A small CTC audio transcriber, trained from scratch: norm batchnorm, widths [128, 160, 192].
Rows from block 5, named by matrix and row number. Rows with one number belong to one channel. Each number is 500 + 50 x the weight over its row's rms, rounded and kept within 0 to 999. All counts start at 0. Numbers have three digits each. After the name is the row's rms in percent of the matrix's.
# convs0: first width-5 conv (model.blocks.5.convs.0.weight, 160x160x5), inputs 30-39, a 5 kernel for each
# convs1: second width-5 conv (model.blocks.5.convs.1.weight, 160x160x5, transposed), outputs 30-39, a 5 kernel for each
convs0.1 101:536547551489408346504557528502630544498525445471504516494504530522560582504543506473520566494558534451396492454449448516360410445505449524517490507506
convs1.1 097:588589552480549483491499463519517484468458564576602555514536448424485472487515522504541542578462426444485531541535507477526503506499495391451460467463
convs0.2 099:493491480519534514453498518535560516493506512425458488449353544588541475462493498485449477608560575551529528552529513553536535441395385466443433449490
convs1.2 102:409421488499465518421350373425463450517533492425433484468530650551493456457515492402462520569478510532501544419472531504497501496532541548525536536517
convs0.3 100:527515528502435605475456499618427502498482488484463519502503524463471451460527497487509520443485475422436605539484417366552549509425419519501491442488
convs1.3 100:397440429441502600593503490494618549491502406481474493545556513500526590606565495504484521476508509489475509514458488556437463425462501551486416455531
convs0.4 099:593507480525438519462456453426543526513573462552554474515467536524508432417474482470500529467482530470540421481474526488503541505500450529472571533442
convs1.4 096:485539476475504527537514489498383464492513572483492498485474497518584578475513529543565559377492464473482551521526513499478537491531595543573503497500
convs0.5 100:499559553495413519549514494444473412414488419550488531519478560523531511475459482430480507546478464477540495474425383465515515469458455609557515483502
convs1.5 099:493494504528534483571555508430625517465440465529510527495459531555540465473502516542523488513563614567519532457480504566492533547490486584599521539497
convs0.6 099:527468418499538511483478506557552502471562590392496514521498572513480522584490422534499447578611553460406517464514458475630490515526587460482506550463
convs1.6 101:431478535487470530538522433548476477513539530485502533446614542512486506514448439466585596393480533499469432408495506547402498477473442435453455454518
convs0.7 101:473488470518552426464436487525545503468598594604553598488453509532506575545535453487475462421511466459480504519452429406482487554444498479400410475459
convs1.7 099:568495526512521463523488487444424480523511504535543543533538422438500563588517496475479536526484428495459525491507533501520504494439453460497491525593
convs0.8 100:563508549518553532584592543557536514485517496478457433481566507546511444489454442512476436511539483467581521524471516487494527559540539493551601483362
convs1.8 097:530510466534530578577435448507564515480478528534497563518435414496514506498440518459493529476504461540569538558558522508525493429468543494465480469446
convs0.9 101:470477471456481441414506539498474503585522519513511481502574538602550517477556534512480457512477520461510551506559598523488473488478427462454474513494
convs1.9 093:393463503534395427394482559508549504440448491525477383439449517470455494492514427461525530469382439464510492490460445505504501436410490542542528506530
convs0.10 100:536519485506543454535613497383450463425409403476510589479419499516474481574471546513524452483469522509478439548552445438389486532450477628463487541570
convs1.10 103:479464501519473464437492484472470481484487489538535497524558408448524573604515540571544503495444421436472538486524568496528511456451560423461500474497
convs0.11 099:561581548383410455504536482483466458529603566450484552552538490369448548525487475501511538502503538427402554511483506613475436410497427508522505472517
convs1.11 096:502566552487420361464476533569521454489584613474520547425444534471449472491416520458465561512531522521606648518511510533465497482448417448505587559494
convs0.12 099:562513462434367438476477458502569447408480446412374434451470556489506539532503498457465489539467503483437510531538497492440511546464438539527546451575
convs1.12 106:553552503478415429510492461515440479497492432543582508492419544535480467633565581570514439554503490523533560508486464466558502497482404529409456471464
convs0.13 101:605569549566626484484459496487462413476514502449443484548608500520474386336586558455471508480515521479485463480501475453429506560421473429439510571510
convs1.13 096:515478530511475507477428424483575487454524558496517425405427603533532529556459546508451475505431446598524508502563564418473441490447486589483427440504
convs0.14 099:527527470509645408456471444488572470470506537478537504549553593563503448437499515490571542515479505525612536495527522493557514488543638510517466502486
convs1.14 097:447417477572657383479554518431477441456480483501502509453414544457526542468575543487502492516484472493525416446510556533479566547478541437408417554599
convs0.15 098:571457433457455627535443490520324508577571562527501419453458481497468462477532511531524504405422503507537483438448475456486510447467490407494474400445
convs1.15 096:599570513511507483500530529484493485429522591576507418432490435489499493432465509510498539511482485423496498554508458474511546538478501464523425445543
convs0.16 099:448472507511511490480491455479517474486535430554621564534493490481464532477605423439449496541492467523422498488495524475496473521585507516555543466401
convs1.16 095:539433450500571618460549570480534433466489544381433479450518523511521502459566507513505471661543464496546542482463423409512501551537539441517507478439
convs0.17 099:492478482490543524456479531533530552488485448383493578544518558596505485448530475510500532481518523462455505476573583517460391558560441500469483505514
convs1.17 095:558503500527556460464576592501588538485403362467500524544526523513430484513526521452518624474561608563521520504538508430420448564572568438508490523555
convs0.18 102:512513469398492536493525513471464527495488553439477444483529452527509488505504553489478482502520563503447585482474535626549490434404395608505461476465
convs1.18 097:509530480458447428508495465511533470503449446565558560560566516520540511460548561521430435430437490455440529533541516534465516540524451511532517470444
convs0.19 101:457467465471460445486483457474566545505532539453437480500505541517504491521518541527493500467517545529454540500484464427464494494536556470494589516461
convs1.19 096:418475504554525541536538533488521540559518368523505447390405507516447424375629564519495468488470417459454592572538485457539474435449469523470466437481
convs0.20 099:587545483432446354470492546506540511408479564539475598647567453452490575531488479483482462519526535536590540510584523454475494526473479529476471517457
convs1.20 098:492542495472472553578519434451496473449527624475441466510507420431532528489472528495483499429454483441531498540510488496461484473509528433476466509551
convs0.21 100:584531475500533377444467466486475495513544513401430513488522494517489477480416432502513574478485500519514487538516525512533480540608552512494521519508
convs1.21 093:474498523518543455487525449426476523512481461478551551515456547517443440481515538529494446544508588588637510499486467414476473443506561390474498458507
convs0.22 101:412434487513412591464405412528468427477466490521526494543545490506410421521535460465481476454529512546562502518498512454462474430514519478480457508522
convs1.22 107:454484513518657519390468481420476532551563510530461413463549446491565593545478486480457427523468398510515457464501548557529458423441470514521555636627
convs0.23 101:456440512526545547512489440393472469539550516446523520557510519522492486572415520516515427529516505548504553567545504479545513500501566464518494487561
convs1.23 100:463408493501465488483457467565418512547518553525477474474578493488528424416545505504511484403425452512500566477456507473583506488474590604543471546671
convs0.24 101:527502487521504536580529511528425540628586533535434475492495458440396522497417535559520480479584560537536535531591575526506488401445448506499512505498
convs1.24 096:456447486473551508468440515576520508555523421524506533503469502526472487493439519539481481550457468505536528532530498566491419435552532431547570478483
convs0.25 100:452476459445494636493433443490386427506531493537489449568478380411512487514525474489453466435425483559512503555545504405605541482480474533427463464441
convs1.25 094:529562593607551674507497491550441425434541528469481515519467418478467445426440495484518503501529542502478404513493459447344406471589589568529531485536
convs0.26 099:486472515476442475509499407501509521496474479598471498480494520527519484425513510528490509523602591534515463493458421509417489553516473367457504508533
convs1.26 097:526545510482489505495500487451482463499471404491547506489496629505438420419438439510517496446439402400404402490497505512478502510482432404479478505533
convs0.27 101:464467542580590536472460476443580587531472482504498460466495416463484450405523477484545527513498553548569557523476401422459479521575560518578624559485
convs1.27 097:509481471471513485521515441494503441449545586504457470510533476453459490509529558559595595476422499517529495495489463385448482504521524376423392460529
convs0.28 098:571482428471447537574511461434417466472416441490460464503550556502495463482488555505498535498532466486545440463507526494464475474451484464503509556500
convs1.28 102:482475485427470461470543492499429444491504516538523570510455463460476511563595574549509471504439481534490565466460500480502504470455469556534514498480
convs0.29 099:529500546529556449420489517460548502494516473548534469468514480444550564477503529498483565522531545534510389451548574509388414440486437514558582531504
convs1.29 096:513513464531554476488464536558482509465457470548443432465516372394510496500566523467450446533528520488478485453511496494646566494562558473528510490441
convs0.30 102:384515516455456582495472526589440453523471442618490398382475526500585529376486525518492584432450538486444555522486473510433432534511537449484460466392
convs1.30 100:461563532498566658525513624679515516490451432614514513536469523549531490431576505483497474468515509529595553508527521460467464514512480508520454486456
convs0.31 100:498540567531482533511519504558509507487478447490513473447438453490491492615476544520535453363399448491463555569509514497426496547541547427401493503522
convs1.31 099:493503529476447340381445460473445513504542537494534510543511441472453412432430475463467429711569549548494537522444494544519495484433474477560625566515
convs0.32 100:456460460430465504485497541594493501481508534431470475498519516577534435412451542544421433462516499501583496534513499592491479547453470579546480489468
convs1.32 097:413469528490519474516461381504479483460480499408468436447554559529532453449573574578452403617500449619607560522521564533467514526510504484528527570531
convs0.33 101:595463484545534466555557461483576546528534587498446501517572516454552565477560611532454512461492550531576465464489479532561576527469555542486482567529
convs1.33 100:491474447524586528480403454550527500485481495507468482489476491437417487497504491508531518649531471561688478471439434506504472481455453464496518457439
convs0.34 101:477451492500460618525479551528483488511509458471435483520516520602525504532475378446479467480462487419449589522472466463457483481476548487449451494525
convs1.34 100:450452480446461649612572559495548459463515474439449524462461580558547578502578522487529528492545581504472406435496476459513527464418436547483470530531
convs0.35 101:498494514513586510520557459419507449502543496501480449447482529555513485445492436411429454472470493429461478491463458474571488456476516564536525527558
convs1.35 098:544531505530500591519513501396431502436475513436497545539467482467559575513508499454454453573603571587583461546501436448579537495514572536457465550544
convs0.36 103:465540541563552600609567538488483478444452437535481435487515548544478475489509546520406478524532548509551503477498530454591523506477565454495467427422
convs1.36 102:519503523534590485500494485476462477433511612483536551487421475433398407461467466433483432542539509539586452449538457391446439446502538509530550484481
convs0.37 101:456484538506448512483440481455492571585499549441532529494529475489538484505530505510502544371430546562507531560548480450497504487500531519468479516458
convs1.37 100:497436488522567499545528492550446480452526498596452474540473524474487509537487596536521530414519535523503745552529489455591557523515515550449485508562
convs0.38 100:454419433466528502582531476392525538496447418516545524524457497459519462432465444461514509457492491494487532532487408429449545487435447456519517515505
convs1.38 103:431491527463373522562537512482690601530502480677526525513453547500510527550488512580607530471498463500442444415400484484519539556479399363435520569556
convs0.39 100:434536533567582485499529560521544477515520560492549482504536471552533537520404467503482511429529573539421504537453475496367400585512491373493508494475
convs1.39 099:412466546557516502498498466461397427488510481523572497433489529461508527438537506499541558592551421472528443448499488466503492452457503507531458543557
convs0.40 099:463448449463516593481503480438591505509517471398437551483457451443452453529503425446568561519510537547492541466422419476478532538571463471520500454489
convs1.40 100:516464470567554548537531528528478492495448448528604497434474446512566508502457434430493430414462397392494427439508601599473457484522505428455526485498
convs0.41 096:492499505479547545566482472495513480505438449508477452433447448515525532631562456451561569546526460481512433422497513497539514415437465489517523508487
convs1.41 107:368415453489533588539499471501491474478466555553487520492505496450463486496412476521496472499484437437495448453501520499296395410418422560502546621464
convs0.42 104:476460567586518549463485509459464512524517559525477485432505567603507444554387407460482485572590516475516499554537508431420443439466448399462438450513
convs1.42 105:438461535518465515477427451462485513523491447497476462577609498519479487432462512489443491389460487469505452425479541567530546502557568467459459505541
convs0.43 100:584537422455535501601593528500423469508508502529523508579531421442464477489491547517438475526558516509475568500505555473421459484521455505558541468466
convs1.43 099:382460475441460556443463450470504472478512491552550529528599442441520538523375470560555507534484462485485518525502490527500491506539515408481514462523
convs0.44 103:497567565538495609589514496435475520475520464411461499495551485481481458412545488502497460452476452492541484449507549564626477462552538507448462482436
convs1.44 103:466501525460402503468502584499432451436505480383513483437445503474474561590556589572529518431534443386452635554526526547564548496474482599563475431474
convs0.45 097:450418491544497554544511451487456504507551561554532485473451430459584518543611534487395552614602427421418502430502479510424385468486527533510502503491
convs1.45 104:537594528483598494486459503580537526458538584481451517473442463464500530492506486415426501451511499508468540465432464547428447403484567519490450453427
convs0.46 101:559570488443506309404488557416538552539438375494479513551526446462462496418498494484452512414392445498473539584550550550333494489519528476507461472493
convs1.46 095:429468463531561596529567479437609523513515537560513487469498451451504525475550452445462428413466524477434366400435443471498574555543550584594588483410
convs0.47 101:390484478492496593476471517453442497527442376443512518475487446437448490504484503488536503461527519461440539461510532468486513451474436513557495474463
convs1.47 108:518552607576557413470546488461389426407401405553523506509523518542526471485415518505534577373425475498536520556542478494618550541540520411396458490526
convs0.48 098:410441512517505565516547523417402516458446426532481504452540606597487457419534510468483470577451464473556531494529475469535429507520482516528521498472
convs1.48 101:439487567602565520568565527573520501529525491581490503493490459523541526499555458468495557508403474549622533547491458465529451389440441563529460482389
convs0.49 101:542499464493417446459508496485509508531486490480438393467432481469586536536467455517504524429511451516581524512468515560478534494526587562551546537524
convs1.49 102:564478466412369556490512493474544520540501425477443439523549581486485496532558505471467429560470447466495451480512505469482476482493584439463537501495
convs0.50 101:598535521529584428458512511584512533527500501470467493477454542484536537438433494451465531383493417403434496530520431484449515547521386471482538452488
convs1.50 101:519527581527585457606639593508515439496524474622504434394443490516496485542475550579575539594579496497534585515556582505571517556495517394448473464417
convs0.51 103:565464423492450536554488497495440465508502567510456497542517511497418420523552496500554600518541491397365517531527488435379351446529419418434466489510
convs1.51 096:475452485535494497491503481402548481484481418442406439469524495482463512475546488551517431408473503510451486433430466507471518547548516409432483498541
convs0.52 101:516493494570565416511505467468504506467505483453452452489547465486450424425547474463482485547514457434471478448430497564447458476542485534489413466494
convs1.52 096:429471503538538488471465515554476450427462455468574470357437649614519480510498486465459549414432493462430412432521568451499462523489475489516454461572
convs0.53 099:464473487472550493463482534515466494537459579526514528464480412459520495494522492500456467498527522424391460457506513495572557498499538488520482517542
convs1.53 106:576600598526498352504543459414515482491508511500516483516539520501481468539512519508508493576558490395408528492479587566393463503545539497523511522505
convs0.54 104:468424455564601546462480440441666533551479412442465428508552500554524438459482531536425401491526456514566495528484551581517568490410526506530546439346
convs1.54 091:378458575602574459496488457464445543524543494454420482492441283451534585533497454446482522561489463481456533483472459555460515531499504432429480529483
convs0.55 099:374450473476494539549570533495427522486482514402464513482523459473533421413534547510503534506520515453540525436431483559486456517528490480491513543596
convs1.55 103:490459497586674479425418464519554538500512510519482482515501491491454544582470521531499506397475533494482472447461455535417470532517431444493527526526
convs0.56 100:445546561507474504524486447473591515521553551505520526479372457474511571473573492513584542338414537532443488513466487545502465514500483543584464483530
convs1.56 092:419464523522482515463481543542443511548503400529514474535569423503514583574558591575468408552501490474469591571586545581507512432455433424516483530540
convs0.57 099:511512500418340528464499553588592489439466462561512503460528452518518521589475470520518473520486515491474508535528514562638563489546542429484557543525
convs1.57 097:482513489429392420543522475504564508521519475513478436515542559540499526575539542467475510568565484483507477486489535573457419418507529442504504518525
convs0.58 099:478492510486543464507448436433522487508527448372506581530505508508514530547538554488465408498506537540493503535487493462564528487481535449499471526522
convs1.58 100:426440490480464543533470441420558618500488560412465471467572568543522505565533517521536568546509534456520594621536491582544555500489549560533536488469