{"arch": "tc_resnet", "model": "CTC audio transcriber", "dataset": "read English sentences (LibriTTS-R)", "train_examples": 15625, "gain_aug_db": 6, "time_shift_ms": 100, "input": "waveform_16khz", "tokenizer": "char", "vocab_size": 32, "norm": "batchnorm", "hidden_act": "relu", "depths": [3, 3, 3], "kernel_size": 5, "wave_channels": 128, "wave_strides": [10, 4, 4], "widths": [128, 160, 192], "init": "trunc_normal_002", "residual_init": "none", "optimizer": "muon", "muon_scale": "original", "learning_rate": 0.017, "momentum": 0.95, "nesterov": true, "orthogonalizer": "newton_schulz_5", "adamw_lr_other_params": 0.0019, "max_grad_norm": 1.0, "max_steps": 6600, "batch_size": 256, "epochs": 108.1, "lr_schedule": "cosine", "final_lr_fraction": 0.01, "warmup_steps": 330, "weight_decay": 0.03, "adamw_weight_decay_other_params": 0}
Rows from block 3 of a small CTC audio transcriber, named by matrix and row number. Rows with one number belong to one channel. Each number is 128 + 24 x the weight over its row's rms, rounded and kept within 0 to 255. All counts start at 0. Numbers have three digits each.
After each channel's rows are labels from the 100 clips, of 14848, where the channel reaches its highest value: "strongest on" is what is common among them. Only what is clearly more common there than usual is listed. The data: read English sentences (LibriTTS-R).
# convs0: first width-5 conv, stride 2 (model.blocks.3.convs.0.weight, 160x128x5, each kernel summed), inputs 0-127
# convs1: second width-5 conv (model.blocks.3.convs.1.weight, 160x160x5, transposed, each kernel summed), outputs 0-159

convs0.53:138091102093083122131097170141114125140119142158141136138132143129116127133125139189138127124115140106142143096116130136189163135136172133097142111144169098138141125104134099117154136088187119130126146123103141135115116115137094154183105142113151129111102112171160132129176131156160159100150114123081142120131086115136125161136103159163152120121154114106113121110112168176075139143118
convs1.53:135109086088122113095069086129149107112110133115136109141116099087111110132093105122084125088118128100095106118129138136136114126083181136107086128114162113102115122106144151108152091132130077122132094178152125146096113088114125089120104081138124112094144166117120123123154143116178116129143109101131101122118149094148078120131140149136116120103114076128141143116098103102141144106121123121101130145104088111066146126096134120112092100112129148126152159180115111113096124124112123
strongest on: voice: male

convs0.20:117128147117122128080137140102134142056096115099164130133146140104151132144137075145113150101133110124102140120143153094113100160153090111153117114171107105116144100140125124157096115093163136123124118123167131101125145103130134135136138159113122170111117115142086108124134110123130064099095134163184119119065120138116139113086173132118134160133115150132139098140116166152109109158168
convs1.20:142131137128097111141133090131124097081113087144178129131097175120134123152107153151123124117139099104155146161118158143170118119132083166106106107132139145184125118097119105143103135097080170151155101055103121113145152138121144146129131142130086137125109114132120146082152138099116099101137168125155173123115163100120135133121101117125117103151140126146161121086096130094147146136095130144151106114138118138094144131090168137156122124118140161117099095129116098152067153144127164
strongest on: voice: female

convs0.48:097151151127111175148133127131088133108123123130151110122151137071127135106160110144144119136111160163121189146150100093168146133147079120129104153104126133132147099141170125112118126087151093122155115097153133139141133150110137105159116146126144153142144170084144079101074124111114130138121161099117139097107125130111140157075139128122105104138148147153077136099133123139074084135130
convs1.48:200132089125127127094102068173132178136114111134116185104146134122085106137167088129144128134108152134122110115127105165106145077091117134106105140121121134152138133081158114144088128127143191132149112168105131135144148096110126131140130146132104122155131184110123116093143133142123141130144136132123118150117134076150130161158141132148139137129158129148119113123158138102138188137091115122107111130149123102087145085146169102119133101139117103131115150172170116135150108107141102
strongest on: voice: male

convs0.121:137105164128085151152112150130088119096151140133123163158162151159113109100135146141135114092116101105085060146133138112106129109119111177096159108153121133123122114136118095141082116139188146128133136128149153129192127147159121174107144149155140140123131114096116153130137119106140072120135133142120111106108121191106099146115120123161109116166136139089091118125123139116123080141129
convs1.121:149115135089086110164142127151137122121111157148147124115141126153133099148116118093126142169124097125164124146118126135130137135138145113156129109103118152137160135139104126103145068124126097123167111091108100170111109138111119120140140087135124094115121158121092148144102132130159164142114190090083153089151149110107080174137099134168122109132132128100127106066097078111144088171146167104120141127128160152125075136090124133141088105130114129105144140134156178133137146158139142
strongest on: the word "you"

convs0.8:111125155100156110099136134186121112130113140103146170142152136121178116096140126101112109128177139097101142127135119109134150117111098121112077122066130172131116140111115161104147140060129117074108094136169110116123120101119130157138158122146107130128158143154169134124115127114126139143075102095108118114116128098103107091132099119146129158109093147127139102145123113083150168097146
convs1.8:102150124127118144131120115141100128129130159143090115117131122061143122118115129166140115112132145106140145103138139130151145156115119118125095105119168070147119124097164182165105116108115143110093127093107070151100132132129142148083120089112097156104119138124135121118130174106119152128130098140162120112102131111123135139110094152109117142105104081114058123133144100098149143118061136095137115121112113102113114102119137125156119092112080134138076180180103126099115147126109153
strongest on: voice: male

convs0.140:150119161133148119154107114114147134156107122143111138109135117072139111130084143090147144131090156146124140119144127093102112105122114136098122121083129133127112072090106118087110130186108107097187117121114132125169147111098137129107104161108146103161130147178147156088108192131110157150114134095125126115101101125143125137128116161102131131114110119080107162129084121121134095106160
convs1.140:148132119121163184078150140118111131114148136131138142127115154149129134155126120095154078125135148090192110091112138077127132128121139159136157137061120153154119148134072134135128151145143110121129138141111121123140082127112127136148117117142150165115174145115111145083158120136128104150177100170131104143157115141121127098119140155115196117102144095113142125103087108165139129079176161134118083107151106136165126146121083136109143107111126114115134142118119100118090111115147146
strongest on: voice: male

convs0.17:137138118151103128158135113076116153137120108149083124126150143101127125114134157109132082100127127170136190091137121122121120123125063132139117105087124111169146167182146187113123106100071122136154146132096082103132087117128155166134089150102101129130080175140165137150138121134131122163145127146120114098141104126085114134145121148119119134139159104129118109117122120110109149134126
convs1.17:096123112128113138124099119143142135131127141087110123111162117140108169126137105103141135151155070137150123104150104177123093124109137099117135115147111162122076144086112102131139084095114123104129148129168098100107106071130123147135099138106092134101098159121120114112127130108106156091135126103126119140124119112114106141117109134095107095120035129136137113146138094128148133096128076122127125120100092151092161088115117118100118128087147125058145092144132121089167132112132123
strongest on: the word "i"

convs0.70:149110144131160139137114116109081124144162142136117102162100129086126130147168143121154130120154118184107082094163107113123121099124085119166120108092130075134118126134098159122137121116087141133091075126126108127124141091138143089152153144110127152125169139143145117133139139134107134103115126075131114134166161144137155106154126094129087169149145153108116105090170158161096124090125
convs1.70:068161106139149152122140142132138146117099138143131109088142146099158117141172117115126130088115159095186137155117088115121109143107146101163163145101106142162115160132129120131100122131132095146096108138123114122146085131140122117151124156104145099141117149147114108106115130131140098107133131114113131162125076172159086110115119096103132074126102143142059130142124111167157148100114112094126109125118087088057118113155133137141098128142146120079137097158102108130088133140102133
strongest on: voice: male

convs0.98:120151127107091143093152111118110154109139140130116081124114096113103148103161108147104164175101117102092170128130134091106143093134119123083128110144148135089157131091134147150101163143048096140085112159140131123105102111121112092125084155116144097090123168119097117141126114144120114154151144118152107127108159122138107142151113114155154122104142125113114162164125164105097138107154
convs1.98:161135089125169102152099149142130163104161114134137146142139102113146159129117090142166094100139078149112109136113101155106160062092184114154130114091114140160147118142115121122146108102145119135140122118074106162143120105138135157101142065128142109128118141116116132080140101118070139120150097120133119129142136106133126125148170126111120095115134120077144115137122119136112108119097112098124140141131153161131117122106088109066105121130120106102115068111136119121092110110070127
strongest on: the word "i"

convs0.81:103109172159151077152129089142134135116127110138147080130094150160132137169123161151120170061147121121116123150103119121132154124151072136129093136132160146135124143107150152117155123130125163123103129077137158112137153122145099133115139118084138198105143141133136147114159122097118108137151154156124137115163111131088163154117162151116159149119112129127095122108184152147137100114111
convs1.81:109137091103138083145128131134083144074120103126111155137145104106161122123137123137099109143111074161069137088106134100114123152099137081121136126140122130117115122184112133094157113168094103135103124176090117124132162132105122122084107116105127111109078136104107111083185126131127120135158110091106180116124113162144138109158102105152131139143094136111136105145127102155165149144153118100143144118125119107093083130123104122138119145101143149116163133106180136099120104133161120
strongest on: voice: female

convs0.91:095123124161116137132095120100121132142141133140144111145116144087136115135119142158140120116154139146158170155141110118110180135146140165146166165144112152135110119129130146107116164161121100071027136119157112156126101114110128157112124159086120149161095128130138159139139109130148110115165110100076112133117095164124145127129138073144155140137094111157142153098143122110104119103101
convs1.91:123115114131130117119105122163145138126139154163082156167170147106129140093149143109166104111104123079143103086169110164113138130113134150118094171171085103138130173114128149142121149113086141136085132159115063092116133074111124116119130131112095095124091121129144107081121139109147156078144150132120116138128133117151152091136088180126134139134113108127091163156112132158094133118103102124111140149133128091107146167134109102167104119118116153116100125089110136148125107104137113
strongest on: the word "not"

convs0.62:107102117123121123164138099152122108123142122113147111107142092132108137141100097146170101139138132118095107111138156162123129121134131117132126101139120118110150089119163159148124101144154147105086126144120142094156148184117102124157155126120142121153100135132132148163116083063110118096113119099119116136128092135037098104094091113122100098121146124145127110112094123062109129099090
convs1.62:136116119124131118126116160162135141113093062100128129136110141124129079124149158115122154150106116130074156104103124118162128112096123100145126144093111138135084131119103118124089102114169121094113135130123146131105163107146108157111047158102100108107116122149124146141101098091125120119138080120070136157131140157110141115108124067120119123144095120133128140095109135200104112083135118119143120113119128123107105082115119108184140116108130085124117117159094090134116115127102113
strongest on: the word "for"

convs0.12:103144126158089127086158124103121111139113132126150158171138168120165123130150102118110095154067076122093159134125156096077136139127121102105127095141105148140129101139093141128137135142118094138118101137115079117108077119135133182133140139126074162118066151143128104130123107121120152142109162123151107124132178097134148138108147108131125154096114129104159122125094174108133123132108
convs1.12:107098143149149129135131114132135086076129163169120135158138150179168098131094075164092133141098123123065111088132108094121134119131127120127106111120104107107129113125140136135124110103105097121114137088115122118110143143127130096107132090150083179145119143147109092064119156095152092131121136139128131146101112134160144125096125153142114166114117134161104114110143132135149099048115141131127096114128154150105147127126132135109138093091137133093124090096097148144084111094110147
strongest on: voice: female

convs0.49:139129076125121078174157131116163157109104085162128082140151130138157143143107136161110125139125123125134155123167091149101095148161100123131137181122123098149137142109123123152086159110113144155111167129086142161094111097120128089176112094095105158074128120111162100129114148141116137128143130099141113128117154130123104124090140108142119135104061150138126108154136139103110151140126
convs1.49:126100122089126158157117121109088175083094143123133137140129141162149116105108157157129106134140130088125139130099121140109114097132108142112191168135112130135108101176106098092165119120090123155114123140091102171130142081099176134112117164091135165145098141096129136084123169115152117158113104140128146117139124118138151184140150117103136092102109111091141094141142185110106111134120102147111127164148117135109174116098171121137114119114150162151109167133133136154125120147130117
strongest on: the word "i"

convs0.101:132116070135091122152115089133126146156094113099141099133091141107114141177137086124157147138138120161100103145144104134090099111107162107108129117137127173103066149128179087096135154156150135163126108108151106120143136154172141140102129122068136143114131153160130122115128153095093129107155097112127144109100118106168122145131156109086107124136150156122144114125135160131157129128094
convs1.101:140149133147143110135101154085142096083145129114164113115117110157138154103093132133157084140115146142144102105125114125123134125089105132117106133065116174113129142141156117154133110092106126106164116121152119146148123122164101123121122149149085132146075143157151165151112143112132086141100165128098127101091150101121128160134143105086134111106126151120133105134107105124125111115119133155118167108162108132129092145103142128082121144075143084138203091135071130178139117120099115
strongest on: the word "time"

convs0.35:137121138160167158133113106109178106150108106121138126168118159128134160125161112122154137124120159109126144131125129122124132119130070110092169106089093149142176124104097146144152112106116190116131118105110128102118147099118116125118167127128168140133136112105142111086134100149073161130164127100169079143116090128138115141115096098091140111162167144122117145111094132073111138110145
convs1.35:129114122118131139121138127145146108085136123148158120145151126092175116156101142166126112144130122084134105181134123058123153138130155122093121152133129095144120134105136082139102141111137134099131129152136111136124098121141133118184135143130184129106177153140152087067129152138154156125146138119135158182137133097104101145131119139126124136136154107112109122107098087130116142121125096146052114128171119125126133157131123126105132110118113111160056122130100185076126118145123157
strongest on: voice: female

convs0.40:116118127169118170093133127161144138107112136128107119135112114169077087121146132157121110099103122120100122106182146117127149084146144164115132139141180107120127156101122112158180132154119122098134144122133168135140146130155117101069167140092122130062125123142134138140109110140079128142090163143160140141075079123125136133157102124123153103123145148143140139112127122152106110107177
convs1.40:114116114147134129119112134106123145139119138099116104095130108115093111154140124112120128133148130119117113117128124147117111150117120132106115161110108165108123111116152081094094139088156142161148159131157101125146137129075113103106112069083155179164109123114171126092112124111127127153112119095125163116161090124116061130131106125132115097114114166090126123140121141128180154135102086144073130119115156087153124118157107160129104202138128096128165120090106115082136148130109092
strongest on: voice: male; the word "is"

convs0.154:126111123113138120125137128106129111152119107114134114133115165110104113139149157126153096128149141115105138133142155139123084107168150102100072137148139121134111178131115157115141143076098110121134061151117102113117101152140112173086146139103155109104118127162116096139151118109083091111171152130129111095120166124127087126131143127144084109114127058106132145125170099171097150157143
convs1.154:105120117134148106153161080113135115107131151126141193111073109149141105132122130072133115132116112126097079113157137136162117167161121128153093107118130131139126138142113111084149153117121163133145103116157154142104098127138099121129127120122111106114097166109144145136125152155102115160134119096132113146145122111136116099142152174079113132154075118115090152134128119126135183095140108088131140118128093194150132098141109095099112133137131115150138190132142115133133179123170177
strongest on: voice: female

convs0.27:145119121101114142164129111125101060154113136124137174119134146170085132114153139115124114118116182085100105170105120159150123153114110114182111116127139119135165140137165154134103137126115132091144155113121141167112079114157123113176133118155086143083141098121145165122112159129138119118113114135128133112099113108128097117137114102138072098101173124160107108139146139076130122099134
convs1.27:124102138153127137129152153139101129154103129150136147129116124094095126135118165152154148145084109069190127133081120136114124132118132128102114183113150130113164112134150177118108153118139112168120111100113106145137122184117140094113175154102161182132121176133083148149124112104151135139156142100149118089141129095054096138142137132152126126116099103097132138127108115145114141160173141134130115145137132125174088114120146128115122110142122117150096098137154134188139136145119163
strongest on: voice: male

convs0.86:078148134108110152154093086120117154118137065118101130098127112147109124100146098092132165138147154130094108156135162108121117120084153106113128155109089160102113157155179141117099097136051129116118135138119120116158122142168119120169135123122102120151154159098131134131068105109111121116155118111146143117158095115142127138169151125125124112145138131128123143146120160069156113114142
convs1.86:154123076069124127130134150158115078158117112142128140161111153120130163097142130117172134121106141104101132104122132104112122135093153175107136158139129115114101117103100088113108141151117136145133104129104115159122149116090116114129150153115106118148129136142132129134097103104108132161109064111109127117131129116048113133105106105101147116107127155109121110155087111117081143107114124139137091078097122139094076154138095131123135118106197117093114097091105117088129112124096103
strongest on: voice: female

convs0.57:099115121127127156085152037162159094134189108155087109113122139095150114161096104112156103136103125120132151109150127120097089105141083106125138139106164127162106098142106126111144146111154084133164135119115119151173134113154147148105111124159131121112134106118118102141167097121097123145098121114135151098141135156157131107094156127139149085124111134122129108095163122149154139137151
convs1.57:144173086112132131126151124094087139115088135158123119165152109116120152139172158070118117085094078106143099115128140124117153149141166146127091125130149155146123115091156126139109139093112146146095132118134090158153110099139118124150102080136132113131101111139132111156116134135129152145158177098139127114091152143116145142115136126161169075110118171108145094131086067133136130152152104125163166135141131166125114133136072140146117095125175121145133125086103153143111120139144107
strongest on: voice: male